A small self-supervised image encoder, trained from scratch: width 192.
Rows from block 7 of a small self-supervised image encoder, named by matrix and row number. Rows with one number within an expert belong to one neuron, the router's apart. Each number is 128 + 32 x the weight over its row's rms, rounded and kept within 0 to 255. All counts start at 0. Numbers have three digits each.
Before each expert's rows are labels from the 100 images, of 14848, where the router gives the expert most weight on average: "patch colour" is the nearest of a few named colours to the mean colour under the peak. Only what is clearly more common there than usual is listed. The data: photos of plants and fungi (iNaturalist).
# router: slot weights (model.blocks.7.mlp.router.weight, 32x192, trained with AdamW), inputs 0-95
# up: expert up (model.blocks.7.mlp.up, 16x48x192), inputs 0-95
# down: expert down (model.blocks.7.mlp.down, 16x192x48, transposed), outputs 0-95

# expert 14
patch colour: black
router.28:204130116166157123163136164068114147083142150108139123125140139115202174126119140139120173140118134130116084127058227175124108134127151115143095099149164136171123189131156095119106111084166115101129172129071055107133123159117192140204097172151089137186131179113137106096125155188116103099
router.29:175140122165122144154083173129095176167114121148111131141175148075175197117124177109112134090127175121113135119088217097219106100135141130132150102139113150142151190118151113127135053115159105119081148102137081111114115154144155161178112181140142126180042170119142130093112156128123133147
up.2:111139069084104125100107107092083156155135133124148117138085154138164137127170096130110155116135126079141084123172148132121160099080044150123074115082135138156109145066130147165116111086115158097150123134137155128158111135133144122157134100130128109113108159111118102171153080133131155158
down.2:091109094111120141107129137117161071116126120133155104111109065130186117108098162123152137115154122148114164078163131131134069101142107163091159116182134145151090154080136119076125135139114153116087112153128123132068132121066153081166131141140078104113131139064127105103110161082089092120
up.3:148110110102101111169129090133174115166050099135118086109084155126116113118152104115116177108119084106150103116144119092116080134114107111103186091156166089127156142084152111180037076142114175148129082115097102162072101138122126159186149101108142126136161148040097120172172161143136093147
down.3:125073155151137098092134093123146123118170126138131104142105127135131158105174112090150142215096095147104119117068127152131131152153094158125108136059110199122077127061088146110164110180104143152148149154157060087149173165101165129128103116119047179137142116101107070126142159120123099188

# expert 8
patch colour: grey
router.16:066129153116139186177122133157105122120115138166066115115145166060167169139168142073150163109170117104204146130175204121127086109126145090158146162134078099111140125090077090149165104115108090124124122095241085120104150067122172120113134130098085117076119130141181142075133130082093126177
router.17:141138174082166137133153116182074127084111087120132126138117139059086134148196117108167112114118113106086120129124112160130090076128147107141118121126091100084153135137124098112150102100153141126155038156151104103091112095130142175086156170159095123083085147181127152156152100111097150147
up.2:063134109145146086156062126152125115173114097135117063111124075047156087143164117112165156168189193132196150152140131112178162153114089157143159101173106125156152137161121138083141160132162117159135117139122126143119151107153130144208160096127160138122136120098140149121128165112140095122
down.2:113084083132173133117200047138128111098135111133131096155110113159126161112115147199120091168125110157145197122132122146100192151139163166138115056085103137068173128120134162122124084132166112117107122096070168165105163109116158154106099125197098100113138114185146136120121124125168151130
up.3:079177154121125083088138130089105120124093109108117104166156104159171123103178117193074183086136080084129096153073110149122085132117149148118114143156108148100115100147139119156157196175140063097151090054139116117132178124117055120115064131151138172068104131116092134092110095110125141078
down.3:131193151108148180156115134114126093161117067130117196120103141184096165092108147141210132071123161178130137114103123086123153140149135133136123049106115126066097187108166121127113114121176139124049161041082103117192115125107111135108124126096122135081174103124070119129134111117113117099

# expert 9
patch colour: white
router.18:150135124094133088091142117102161126107147080122147155118095127079140091119146189154103113108148137135084124154170126114163112110135149124141103116120146150080092171110140131102197128109134153098190143118181081191155172092100149166054141152162163139087131161218076176116137146115140172107
router.19:142132162138125097109116128116092131090132148184162135137095124087084141143118134152175047137114142105092144161144067178097100065089130127131110137133102120074122119115144128116168180144097122135094092188151128093119061126158118118075147192123128111067167164180131155139163134118123159132
up.0:085153108128138139154085183096107187100110152117135135135102185173147113102117094115129166194096069069158111111093087119126128106037090159152105095175123095090142118143173200193066079084118128133069096155120127124143116132128183097124104140100131133191134168127149132163146172104094171128
down.0:131154128148162062157106081159100081170091160181143113147093156173130115190119127132166187129107180145135117134102131086131126106134119121140108134095099171067073090113101125079164065064130089156177135087134087107119148152129105124172087134118141023108122126116146129124090162136146174201
up.1:132120107080194093111101150091153132140089128137057077160130125170098141137158152110134144184126118119092103197119148124153208112140150137098140141163143121133187083084096101140140106161164103133080063119090085130169150124144104089132120147103137125123101162112178136120076084103137115136
down.1:150093189184091164172144162163188121172146110186104134146092136090090136145136180124110009140077101127127129120100092088119146110105131161123129125078193139173138121088124091150155115109166112115074114160152100138140085177127115094159151133123109150101140117177143155129113089137154103171

# expert 13
patch colour: brown
router.26:125103070144119122172130109198124160137128114102033132140146165109149172088124150122140126137074142048123062081176156106138149163123110102182130149110082139127135170149133095167087091135136135119141104122124151194068105151159138081180147105119078125189114135067181086139105130107178159161
router.27:164119135135076142127102093223098193145125149134133108134133094097092193084139155089153111133090173044162078123163141116140125139153153118176097198076080123118141164126127106138098078121154118102134114091115110193100142136180191124191094099129118119142122114096167095144132178098157172171
up.0:069149169167146174145197143148136114120133149114129108129133083118076108097152128120176109171148151077090102117059116156186131097184127092150132161177116174098148164101109063130178136133124150134119088120145127126149080113145150107109126076141128149149111146117141115119158122088196130133
down.0:199145141106092140122103077128146183114122153175153163179086131204086117133096112146096157124162120119155127131138079131131104130081155159088161076116141114177072128082103147048143084121139105098162126150157120116156105156116116057121099105152163109173144138129124114178158174148098151159
up.1:138088101181109100151128089097132113118175125185123165158117092116113141116067176148130155103084092166113092107176116173129154124100126132142149184159131158104088144126132061136145125127111183102133096134200168151163100136141162163138105121109102068169119140106142137190123153144136134072
down.1:152066089036129121120108119159119156096114089182158095101090105106117169127137141129144174139151147109104106164088064105135163075186105075201101062058096167146118150112127078148110088120179134142131118157143115118103089083165125114103052131099171134155094102104130149179096107086134100134