Rows from block 7 of a small self-supervised image encoder, named by matrix and row number. Rows with one number within an expert belong to one neuron, the router's apart. Each number is 500 + 25 x the weight over its row's rms, rounded and kept within 0 to 999. All counts start at 0. Numbers have three digits each.
Before each expert's rows are labels from the 100 images, of 14848, where the router gives the expert most weight on average: "colour at peak" is the nearest of a few named colours to the mean colour under the peak; "peak at" is the part of the image that holds the peak. Only what is clearly more common there than usual is listed. The data: photos of plants and fungi (iNaturalist).
# router: slot weights (model.blocks.7.mlp.router.weight, 32x192, trained with AdamW), inputs 96-191
# up: expert up (model.blocks.7.mlp.up, 16x48x192), inputs 96-191
# down: expert down (model.blocks.7.mlp.down, 16x192x48, transposed), outputs 96-191

# expert 12
colour at peak: brown
peak at: top right
router.24:520481514484532495511544489493461483507507453470489513551555501495494491466479503448553511519514494483495480528513499550491505483498515546477524501523525535508525512496493528437512469457487466497487506496510501511493470494431489506524462510524501507497502515506478490499472487507490486516
router.25:500456547466539461523547529470485482489471446493512549530469509520513500487454473497483479513465509491491521497493492517495502448492521479491512504507516499504506549463486549521513504469521476471474524471532498464519526496508487509532518534521456471489507495476496501517522449497498521493
up.0:526494497482539561491505505498497505476508488521464521539452502495532494509496530518536521543506481513525464522504497499499524541529519481522554581484512516536490486495507496493524496452515510488463540491495503529545537510422536483530510515477500501505479500471507492527489472499437492507
down.0:475515509484453494490501470514503500489520538522512475503474517546484511533497473515503508513492520502516524525497498503476508486521486531415517481452500496474501502502467475487515473504507439519493465543470519540446465514477535484489525518490501455445531491504520526498464484510507462461
up.1:547502512495467481512504484524487559483581475531530522477466555558507525503475529483485477473500528522498511561543555532553497511552492497510490529497531457549557509515490480547548508478515475471507474492533493520502483503493481510421495512480480517518482480513470501514547511519509507516
down.1:536495537488487561495491490501511487463476510517500497489488510526497512477499530518493510465555525495520541540499473521524462511509532548506531524489470539516504496510516503538523486486529546480468526470489542503511541499456503531464474519516518483534484461469483473466476473507495516468
up.2:498529489517511455496494504492468489528508503512526506509487480531454453558522477505531513496506524509492495509532481521480519521485522509455484476512537530478451554505531506529533514491510508480491505497557485513469490472505482526487462476517498497510520545483511476475471513524481454520
down.2:486524489541528454491493548488494520510489510489494512497498539490527542489510484496508545523505536474471510469548483478539551546521476501511543471491501498497527497482471510459549484545509491484500488576517488539503533522464499485518478523513501486528496535489524494520534535509480533502

# expert 9
colour at peak: white
peak at: top right
router.18:513534477519527530538495540501492508473496525479472494518499511438519502511523494528484527507500493505521546514506521515495508521526518459452493480533506507449470502513508460502464527521477555540489469512471515487507498451484505501554533489483494496510499532487447524484490439503562495527
router.19:461521514508501533511486563508508509526475524521470475533494532431497460497516508475498505508503486567478493495494527512486496523504572480469501468525527519483472474495547472494457517514494514476479472425483499469501527493513480489538484504513514510478501542524491527488518490504564458491
up.0:506510532496508474532497493515518481480464512530501498528523484506473511497532490529481501482490521453498477533495493529538507467538479560513527476506490537504475484525530529494489469493488474494493542524492479527478480519459489521499540488478523493493525540512520494493515454544430481490
down.0:542480488490518517478481496535473477508505474506482502475465503526494520484489474516485452516496525507464480493479474503524501526497500531529465546526469466467522504547542497498504549515521480489465455539504514531479492483501521498517491476508533494446516491450494516473520461529523533497
up.1:514540510473478514457475530527501497490514531467540493469520493499504481499519521507472511496518501539525529509527500467474501526528516506502395478523462477533459534497470477482481530515481524519512479495484452548508502529551518504514500448509487487497428487490479532489515510511467490502
down.1:492503508473488517500499491507499520513508510531495479515524458520506517490522510494537496508501515493477487522535439533486503533524551496550497490504504528523551483503490510496554504499544482501482500515484468530528503525482483526472506506544528459547530495509533481551509527479456569546
up.2:514499521484529486502511493506467478516494484540513542476495517444493503502484513504439484516516514485490502444514496501486507481532512469455494544471539527468479532508586528491501511482446479491490497525536524527516571478524497537501490479483468536492544497525464504499503492494507493502
down.2:487480510531525518528507522493468455506482495465501466487499494430482522478506496542478467454482472494523528481531504461477458531553487506513492506501454488514521541471538508493521520501493546507472468545459497473503465534490517471506497549522471497488471483512514483516545528521515557508

# expert 1
colour at peak: grey
peak at: bottom right
router.2:518471503524500491492534510549510492522486487483456476510516504515458471492531527495518509486508496484525539516504509498489509447521528540454547473518482485480478495475518488528460478541490505468480491517486500531506506462518479490518483484494533538520466496500471478468481515504495472526
router.3:509491503530498518512544472485507510509501484530460467527529489523479516503508510484548506466497519510555522553513513528491448489495507536448511516478514508464505500388489511467505450509493516499507515529499502505541499444487526499516514516506528517570504508482450444448484495517500508523
up.0:510507462487489518538517513525492549518513457498500464470529505484501531499579493542494486529479510516515535480505503477521506492491494455467485529504506505530518524473487550560490487504510467490486516513506505498504517461527484515503550457484483521491483491536452475501491530472521488558
down.0:474488502529489495459498524495531502522501514517493453507524547488450504447470502513518497473473517513478465473504468515478486505475513518516470507495527534540497454508511522419451519501500547515521469479489484507490473470506518449500504512493507512479503496478529531511508529486505540563
up.1:506491505530506502481483490488522508505506551497529461492511472456490482501518502523516524533499502550517475438489509546523509520519501460488481548511494496481521476504540518521515533521511496521509507507496505507501513528459522473497492518487523563499463545478508472509483535510517496556
down.1:552501499519457474469473484501529494515537521502517463522514502528499488455517509501469456568488488504494499513514523491493479518507506551526513508457497502505494494517510486527531498488517527511464471510437478528494515495507494475504526481488457495504477460514495522468493512498515522487
up.2:518490516481465517524537470522500503520515519518490490491551492477462459497488468488460453510495499522505483463522505486472492494513503493506472479519527499466520516496496511475511460501451501456465483512463506503567480535504496498500488501523504512536445479469513458572528510503483485493
down.2:490500525526536495462517496507469523532499519510525503498484476448503517519510473470477540464471489487485534483461522503499503487455457460520555461500527498473476526505528490515452521507479502453554478510493492525434519513462525459499521497504497501522542486513486441534473508509493491504

# expert 11
colour at peak: pink; white
peak at: middle left
router.22:478483562514517538481513500502499481491481491475499504496506501512498471486531517469500497533531474566492475451495483515524500511499478516475497488495498527494529534510553482488487553524479489473487486467501475537494469477468509490511462548478525512437484537489502531519520520505571487492
router.23:524500545497439549462502503536523525498493469484509476487507479503501487503577494490480518471520501533501513494514473474510508525501473486506487482511505495490543495533540478534504571508490514501478493495470494488513494507497543514483472499502530502424508513514497518544533501492596502476
up.0:539515505504491515505501489491518504507498437480517468486477505514513517467507496516486492528519540501487474505523537488513538489547518489537528532540542494529544493513506458479541486541530481534478505473471469560471527514448466530529487512501509468507455522502512488527471536469516505451
down.0:502517474488497516494504494494476524487509538508517488486477515497445515473499454515532507502521467479470500494500502465545515527536487482497468541486528504482463500526517490539542515477547526531478477485504465544448492536481488484567537480501530465530515525469483451463485515474473473440
up.1:494545508477516509481562511483516518491475576510518514492528495427499514516492492496479531503485503463499480519489525505527489471519527524492530540482506538476472512457545522517511483534459483512481487492521459486487512497462506540475468506511465498515513454520498542495494508553477526499
down.1:520468496521493525487477514489488508500499498484486485509539476488551463488458498535495495508478499509499516506505543488516478469477444484519448495498439491516484555471513508523521525477519496531503500519488506506527507465488544504529470506530508446494509450476535518516553518535531499483
up.2:510473489480485513464535498520516509473501473493480503440515489496493531493526471512486544478511510525467454516515527511513476508538516508502487493520498514490495502547501449488481505470484540494502536493520515476479515521539467511545545504440505474508512488512482484487470533486500485511
down.2:483511524496505508474564504487535481492491494544540475503504509490520475511488516485539435529508503527510487486504489502514507537516509529505505549470510474490547492547459507525510526500514463537529471487506506447475546507528472495480538520522513515492503490472508483478536520462522531533

# expert 0
colour at peak: green
peak at: bottom centre
router.0:529481549505480535535520467497506502499527473506507497551522513509476463465508500479476516491492490518506490468494510470482473501461448513528513533498533467493539496519495467488520469502519468474462510471474493478499493485526495513525480519528546507444493532518498491518523504515514463501
router.1:581491489530459503511525492497494512545512452517491497524517483517455508474501473536537513520521488490481478483525488544503507528505472510531526495518483485508572481510494507460505475500508478503425497504504477538447458490487486505506516518542536543480469515516499498539496486502503467503
up.0:469513480519523456522528542510496437479555492509500481522566515489509488473546485509527465501446531491475489485491511484487512513495495530526521527504486511516464530497496511502509507464506527527513532495484519462511525480487500508482474493530524486493508537457472489468497481477473478549
down.0:466514529504456500532539508501497513462507491495507468516549533513551507522459479473488518502427473525489494478488486475492480521520505504479478491512527511507481512512513543475511519518494444523520446490480484436522499478521523495514467510509489465451494562531515478505487492509495527551
up.1:481504511472496481466482522488491547501507474538474471536526497483486518471525511534523517510522483542536480471528514510479484514482485548499464507490528480487549491549496465498439540486475520497526539516509480498472490498471523501541507485489504486464528506534501497535477523558456521489
down.1:471504496518506500528511475520525501517521511527549489496487490494488459488449513479503499535502476503537510479536511428493488480507467480521543538494511506499480473510466458487470499522523490486474485445556502518510564509493514502504497502476518472483453520513520501500477513544518513465
up.2:533474471485454456502486490507525503544460553469503513482487481459489509501496465486493532502513477479436481485527472507554498509524519450510529501518493495516492454528462521514506474465520515564509452508547496468474507509500481489522503474521557543505449529471502500524482450507474515497
down.2:538512534492522475506460522501483471517516527491475552516486502494519481502492486494476487500501489506450507494504489517509532472511512515478496505507511502536497518476448545515508499540481494595465547532515523469575498478499497459510492522527475476496508522511516521495535454498504518491

# expert 7
colour at peak: grey
peak at: middle left
router.14:554486478540484467527513504509497458513524455459517496504504482469474532509492513512521506521516491475500546499498491514507509476506477517498499511497502502494482534434490498519509482533447482505484511486494498503526477464469469532499503518496527506507488467504494489563511499549519518485
router.15:544485505546478505506497472490504484512537500453524482506530506480484538495529513479466513550493520473551556457515477521488498503501511491466526508513542489498534557454498481513483501540461493478479477518493485520520479460461466518489553560464518507507495448490464449548512528513507537510
up.0:504491486471501497504495506507497474489463508514527516529514472467512527530544501501527511472508493522507507484513474530496505533494507489511472558489476480479561509538513503534468554558504524475481516538499485522491489506504535505484538515495525453492442506479518505513492475517471526548
down.0:501509498486506534493470537537480487527485478491463482508537498495504439477496540490485523554508477481483491502466555479498529495518466539499516471531478490500534463496423482515484510493507528525442553510501549511528491505481485468488486511515468454540559519519458478487506508464519513490
up.1:456491485467479538491531510497469487516515517486491477514499513545483478500491515491475466458511501525518490551501490482498496528508562570495442465478502508456482453506513467486509469472464517463487522470534476505515494516518500511452498522488500517510485502546488495492482500552513498521
down.1:488536484498518485513513518510498527540474474522494499524511472517540554542501515472472517485524526487538490552503530511508445498538500450479545445510503499460510492515455487510518504461536489481472480479543477485523490479521549491542525478480513513540544496465531466523482556539494481543
up.2:495467466481528526509512522497515533498492495444473540513520524465528457486481527558507511530526504537491462519474486488453507505516505537467440532517487503478508493529504548485523520469484517538501513508528520485538514519511502467541537523516553532484532525450507517443503505509524483530
down.2:491497511520474462507485510518521488512481505486483537487541462518487525518524476501524525480510536510500509542495518488517467475494484420521481539493544578498495475487501475465436511489526472521515552462480485474546488520509487535527464492521475502509503477510482524531514491500485582491

# expert 14
colour at peak: black
peak at: top right
router.28:517497512485516474507512510510486485507492481472470510480490509583464478484493500502558476473500514482505465538502523497535476469530558497532505487475451503500518477511437529506516482495523511470499521510486509475497523481480488481498477495514518512473507483516496451478491502476447480527
router.29:479508497478503463517488499519455472512479511510463495501501469581506462493522509496541479483490488489539499527514523490488492518515537510499546511524502481494501517490453505474488483481497542482500532591494490487507497508535502496497479528508519517507505484456510483472475471496447505559
up.0:498504495500547471525523485431498507464466474534465480484560483502476488486460484510517475447474503521525462444453546530476495535481527517488521493462494479514498514520515468470494486528489487454472496500477505511464466517484495466493520533482517466518488497474507472511511524507499498519
down.0:530507443484480505519509454485488461485510483476485524563521497467474484520489451448510524473492540463504517434490517482530489496518492483503519520514516500545490490503495500502484481532503523497478503529505485522498548531492484508468515466485453492512479486522505487533507556523487492544
up.1:485490517518466510508526499476509497511520447492490460536545511492474446481452498466494500502524533492524509496535466463534479448529481523464530482502477495493517510514532524506481448526492488471459471483525502504527500512490507481506482471523518516511481486436468475537503468484478495450
down.1:505511519514516494549496508479517458487515504502488507487494468529479481502502460458502550490501514530514518490497487459528537467487479466505471481503510501476486491508517507514486490522469514467489504495530491487475515525477511478502486507499479554467508473550501476564527454532499491453
up.2:595514486483443517481496536513465504530473506529485478437448478447506559506491485495503541491506506515494496521522494506464494486451489507512455493517475489518515484510439513463471468531464495519489522475509497478514499471475461544500592493501514496539466503522490511535478478470505499485
down.2:511459528493526541510522491505486495521514498488535488481471519501519489494511531500443532526508474466478496528527553479551488473529538488440565479514500480492494472498452489502441531495559524500502459482489431493509498489468477465457513526497504504511567496508517480489529495456491508466