Rows from block 7 of a small self-supervised image encoder, named by matrix and row number. Rows with one number within an expert belong to one neuron, the router's apart. Each number is 128 + 32 x the weight over its row's rms, rounded and kept within 0 to 255. All counts start at 0. Numbers have three digits each.
Before each expert's rows are labels from the 100 images, of 14848, where the router gives the expert most weight on average: "colour at peak" is the nearest of a few named colours to the mean colour under the peak; "peak at" is the part of the image that holds the peak. Only what is clearly more common there than usual is listed. The data: photos of plants and fungi (iNaturalist). In brackets: how many of the 100, against the usual share in percent.
# router: slot weights (model.blocks.7.mlp.router.weight, 32x192, trained with AdamW), inputs 0-95
# up: expert up (model.blocks.7.mlp.up, 16x48x192), inputs 0-95
# down: expert down (model.blocks.7.mlp.down, 16x192x48, transposed), outputs 0-95

# expert 9
colour at peak: white (43 vs 1.2)
peak at: top right (66 vs 11.1)
router.18:150135124094133088091142117102161126107147080122147155118095127079140091119146189154103113108148137135084124154170126114163112110135149124141103116120146150080092171110140131102197128109134153098190143118181081191155172092100149166054141152162163139087131161218076176116137146115140172107
router.19:142132162138125097109116128116092131090132148184162135137095124087084141143118134152175047137114142105092144161144067178097100065089130127131110137133102120074122119115144128116168180144097122135094092188151128093119061126158118118075147192123128111067167164180131155139163134118123159132
up.2:118194128173141140116098141146167129177114166147140153125146165122078091123126114152149134130084180135185134112156169147130090114145069082113085151152197163150109110118095145194157102150171132116131112150153150182084092142164177127129141135126141162161133142129176151215117125135071158175
down.2:101153094114114115151119096145114099108119096092075115150109102134143152152112115144150136159107122170097143109077070116134123131147111144150117138135113140100093098112129211105172133112203151074042160160129165150183155136123159133117104152094129138113137138148187188110133100153222141139
up.3:133101139158138175141142139186129148115150076145127203143121197209102134163096110174139108128131175150157116095144149083140088077050085092075068086172169133137160147152141193143081111114117082093133150108093164125158105164145068143138152130072104140198116090145152099074118118137171137086
down.3:177086197141105129182091128080113148053135108169106146110130149171089148118146141103100108148138066115157189115071129161110119100200063143148175142115132184113086130106105186040158098033128077143185105077157141126111134111159069132114125155147117115120138164178126139110144161130114113150
up.4:122096157122159124176118100081073094088104113105116156104195148164108170165127140145070087152140108086113174116128068155100106093120205175133123141046119164114175092095156087116142087079152146110121109185126116155106113151114180105135182130113068145114097167118123124107116152144092097135
down.4:077083115126140153148138155099141148063180180144152160117132133110202114181131127168172171128095135131143064164113114105130089168128108160142110125150134100109152125091136077122138087090188166120054091162122084163137138132150119171112129154175091107086107073167141115104094161107102183144
up.5:174154138117089136145202102137103047128152138097160121173126119129111105168119164039195092059140135121112135111128120128143144098098098184097069088118114070089117125175121031143123129138138097092110110123042112100141092080141126130127142124111082136118137129167070131144127108122149136107
down.5:120117143118157185185129149079131134092099183153192172184159158100127147113152158102163143198159089120106091084093168094103121066197088110129167070124176056124135108168152062105105119136110159089156123098094123113121123168128128118094140126150173079110170105110122126174147058165187104172
up.6:170116108142158159093088147159174132133196163201134160183149117152136120072122091134128103083129158172181122131150171148111109109114149103129195120109145153128156098152092168140150167153154107116131171171166151173134141154151125123158104135147190174153181146164088113128090074147146180115
down.6:094123164101079174148175185151107169132158159166167138058177103117106171095154116089144167143204083127109216100168140109144168091125136068135161134183072137091088082166160122131137129123117057152130114127120087134123107139133085132100149091131071139121082149122149096152099096128136136133
up.7:111106052097141130119074104220153132107138124135108077140122185174143137131119144129095117178019127074134171148128164111123137132126163076154128120085148075103132173146154082129120191111145080086084093167151173119056194130125186134154124085163145114108147087167115069097109126131122106107
down.7:162058059132115135145156200107110133120139151102127152106148147104171120115129070158188177079132131155174035143126128152115143113108109136187090078180130095169130140139081158084100135156122128101140103176101167088215122103122092129133051082145151151152150196145177125145129152151140158154

# expert 7
colour at peak: grey (72 vs 46.5)
peak at: middle left (40 vs 11.1)
router.14:117150222147119155164125119203129131127145126135205147133156150067114176150085164136145184078181119125166168148031128124125147144115119105092086179089068123191162114117128151112122111117136130123116145121117113151087141123101112137094145112124176135107110094168165105108083063152054164228
router.15:076122135126117157126127105198127116146139156145140105134116147093135133124081128154126132059114141128176172153123170149128149133107144113148090101113131162170144105120093130098127108101115069117138148143113067200124172117153116129142112134133161188109124181193138140106097046110094111139
up.2:154130104076102131084172142117154174079137099114161113134155148122183145140126116085130122111096088134145139108120075102124136114155097112127108154167186045140095125144154187136155081105130126130110120153138094128146164081100170139130118151124185185085082140126160134166076145153164148073
down.2:128159083084110144151119117156129119132076135091117087176118103099134140156120112115103142110136164103136108165122115119137155160186118147127069086103113131097174091172075162138120127084144100071066141199152092139119116111098104088122176183107160092085118169164120091126143117137078125105
up.3:131175137154145170157058093113126187084074125082093108102115152151120122170171111085153135180087105108137150114124073088128032084125145106129139123150108132151189105078129149101126173119122157127098107091167105129087151143104112134140196151132085148166101109149083151172160124147088095085
down.3:180082112102133088164163100110130100156138109076129125149118155130114087134110141119140102092145156152120089087161103150139041120142138126105124147087133127155088112134134117146071112099106107135160154082124176142091141117151128150111163081051058161172142083089058105149097112122143112057
up.4:125139173151160104167131050162141150093111105113100127156188139091115128119144148060119134103135101195155081177122176080119140128098115109130154106142101124150190107071055140170144247150138135135103125153148145133204123105137174120130139127138138122087123157142143119135109055141060124121
down.4:130167137085149182128225132023137127153111097127128128134102125121148090178179124093113095153114170083133176108099137127148121123132112117102107161158099173112123160042149144118150169114176093075167125094141126106147088118102085154171145164107149124204117163090159133148179141119153147115
up.5:144095150135148122114131121100103152133165174172155092090123145149087155067145113150127132161158090093137098118092143100111101117094176115195154145066141122117095160188119127161132108067136132135178108193152112164115101144178103140171120147131085088205100112144096120090139086138139176145
down.5:146098119118155139110086107099082129145111126106092138153165123156122110123128165143100129102081153126154163049158179152101098113147143075086125091171138040162065127133066150070110161111115146162067127127132120175113132094213132091153169083160121160180140148142143138178163126144112144115
up.6:141138149109136114192123151091138054161122075121115061091119167091169195118159169060168189160157109157127114161067084150150158096167106183100135105143149124159107130120170134128193131151118144099180138122140140115177079197126114118115124172146170116200108127158149155062190177111117116164
down.6:117150100108125115153048084107171196134184136194124123074121130109096172205101126065136097095100148088099144113154144083147152106099138172082132148094100125113113103074154117127103137133135146139124141151183124120082150108101143151124170132120142102176107118187212178121116142110103121167
up.7:087160141186119144127137048109077103123133125137144133170116146114107119143082134107088132099104105113134056161069169135137129121078208154159144107144118157187152175128112113225102126097160076106104077118160100105163142079143123084082177133142119148066098120082095092168141120153103124040
down.7:160133107066114127073140096030165139150094114134157091172102151124082116157168142123129157148155105097120150128158085120160146135135140120057113133097122120103140126136153143095183121152119095105152114074135083151082123065123134127131167142115133133089148120095042147147165138124078115063

# expert 1
colour at peak: grey (95 vs 46.5)
peak at: bottom right (29 vs 11.1)
router.2:190173111156178163176105084076113160071145141150170147175111139075122168040143147128126125098143119130155073194028125126140136141116173120099073087079107133175153184142174148144142090060154139078085118103125125094119120136138140152086136163156129097085088165120150097115148186112091161113
router.3:107094101175127093168109101085120138075156153115177155128131188085106157098165173113139094101193112104138106129109155145100120148124151128132086059127109119171138205118140121113156119077091126064111127089114116133146133149124147129100111088157116128129130169112117114148151136154116155091
up.2:105189142064109093112053120168127097122114136118141121112139087061126125157146148131152057066091127145120128138181175073110130144181132104105156184137076141100110122106148116061153096139144129115126081147219096124160110111112096126186156113119162108128169104089114171126159191099083116133
down.2:147136104150166107124167134211097153172137119143093101116146141088116169131113111187095154159165159128105059141102118187107105107098151132195160114111126140150105107099089140157079089139135144114123101175131117162068133104087117171145150136059162149120175152117083127116118184138192092124
up.3:139108153146134143073168153124115149108151180113141165141122097178139143104125118168136120119197210057129089176152116140156133105139156111151091127126176131148132099098191162130176090164116124124170168142174134156116183155187114108157157147154139130173102146103153137100143140088151194186
down.3:121129235094130142120112161156132112129089156167131175187135093161136099163113176139169089121076105159190154086086186168095123136086139137118104181131175105144101070125154124155115095108109117119123085112108159094123124148118122093120164154150054071123143136098180067122125139192111137181
up.4:105153133142169160122126172156118140176142136121142118197147082144170178131110131096170122170116222186144073130124146161124155111067099138076107112176101149129113119125166160139097203099139134188150140142133087087119136075114141116113157142097107095208148089161122151137108165116143158120
down.4:136146168127093185092065114105140132173096162194099094127098088105138160174133134083041096124189105166153083118128140130161115164100126080174126151233124166087130136157149084150100125088110096093121083119116146126163084135110120144148118165139133129157138172095152138162138130094166125136
up.5:144109126100119134136079155117090122117077080127164124111043133062111122114110150045161114125092124129048172092149117153156146161112109154121138167132120139125147143122084116152162109086178110053087154129160135110099107077109073160110179098141136125144109149167101138127115139120045158142
down.5:114105108133174097093110124213092065141184183101127127107072150145110160136082122087069102142143131142131084172094111120169142106127133180102097122164118102119109130119111117106163170085162122150098119116124143152202135127164118165143177127097156131110071122202116122108147071080169166157
up.6:126148165097156194099072206086143143182103174148153195145140098117137106113101132104097175160097111119132070170116146131111113082111152137126157123107146144115133087147084165123098083174128093166145108161146160158075121144132130182070133156161106055119055095104155135143130119095112149167
down.6:188154189147097078109178237090138106117170145180134121109139135123160120179137169127133115099136182134067150099130127125104123141166190098088135167167099126116116127122144117127093102165128133150148135112109116138114158129132104134045175136138167118067086184086146087177156122177099121147
up.7:139107134144126056105150129168090156146079098145140133150116136072169192144154141093140143147136099114147092143197160110091111122127095102165151127147127154126114081149149111181128134106105114124122091167118052110135120089119110170121137158142139162146104121149059137132137158167125124168
down.7:141069159086152195152152070104137063139135122140128089141089111104133195085097155125099140128108159114134169129102110129090198136188139105114119086109166101108157122120113129091127154076103075077109193172128085109100123121109100103110149124114142069189102151172059134142138086110152133154

# expert 0
colour at peak: green (42 vs 6.3)
peak at: bottom centre (33 vs 11.1)
router.0:150147187085123197118132111204068169119126153102084124158152132102141162151073152078128156104142070119239102136178200123110108135078150158175122189143106153150193133100126177145104108153136112111111111107156110068122138153119153143106111179147139124095156100114197101125173143086107173109
router.1:141156101119187134125142106159088157058131136125087167190156147085139146107132152131160121105115027137158103092144173137150105118108141125130126130130099148168122130133095118162088105090127134108125134127177092101092160096119088135121148097164074099122094141121156089160094050059107197132
up.2:125093114083133155086149094127173125094074134148131131138081105126114109111116090136106135150099144110125178147164053144112143130109129117169109170094111149089146121158156155149119079116102126198117122098137151092088150126090123136135159148107103154105043105113084137077064114117168098142
down.2:111079124198125092136111124124146131113192143157163096124141153144166124092115127118149125174143109092152095099089088142124122143184170193131144061137146163140105158128121109083124063172064140166133112108150112174139042147122135154177099127134125109130031125160115139084170105167099129161
up.3:111133112154176074167134130142139107137090116149121093120118100177129149122136126179151138081122061158128130153094114174197186144099109111129162130141131134177133178121175079132157032084126079154127069159128119124167129151116107180103103155090119185128107131129143117117088143159153141180
down.3:133143117139062130158159143172173135141128157184130138141139111163128160148090135175145150148139079100122107112119072091125212123186148121124114034152137128075121167105139147158163092085103177095160188134111130099093119116126147138163099140170184128156118161153099126150102180146131076120
up.4:133129084094125092089087064142108162144184132128165114179115109158143132066120139131195081107132143127119100113142123118120107165088179160121075101142084165142107185159195117112091152058117110151129182136136158111138158090157112120156138129123122077085112160149083153191124159121154140169
down.4:152146117109152086074132109109183119137148118166039146117108085111153166145178140154086129153099089123122139152111101091127022160136109110160157165086168122135126206122162139131162135086133115145142105148141123126155133146136111185167055119134056137122082097110111166166123096149140102139
up.5:140219132187103162105138132082058107187128160109125154159168135131137148156138147115127168096177081158111137094130092117092095132176154163124096112162082179099095091127058161031142119128177069150104167121142141112109113172083168085121158146145061081098117130109158175158132140112072090158
down.5:147189110065128064133116138143138100118159148116153113178122132106141184107132185173149119098070213098129142145131167120118092144029117209105131147067209103157147130120158255145130122102160137152078074118108170114157138140107110158124179131141098057111180139092137146101115142128172127121
up.6:114158120144116104133111193139150143129156106109071096100113164066135163158152158096108163105129180135171023078142154134119094154081136087103149103073104074137162166067124155125100106082110108116088110163078161077104169178097186149221110144093134115160156107107151128128097164105150072149
down.6:100151164141114144086136167132125089117137176094098054114150149082178170127161150055133099125072105178172207134128115130162116155198152130171133128210112102108096129088188159122124105128093135124122120165132115083076128136106076134192067157093120101117155139154092145168132080134093100141
up.7:155145116095146147059118161116149124131128098135129165137115170124122122143122099087151104137137118164170112152215181133149115124152102118083216120155155085100112108134103124110122160075128149122079169126154086123155168083172097142089160102130104137115105146109094154176137127093149066176
down.7:109162152153058074098126145147152112126179147110081061117128188086100140143152080092164129153133152086111092110147161166134071134092092122151128152131139084108140125129104142143120148064113106101113125145168087133154109146141196155094094122124119119135128143094075186099123095187074081176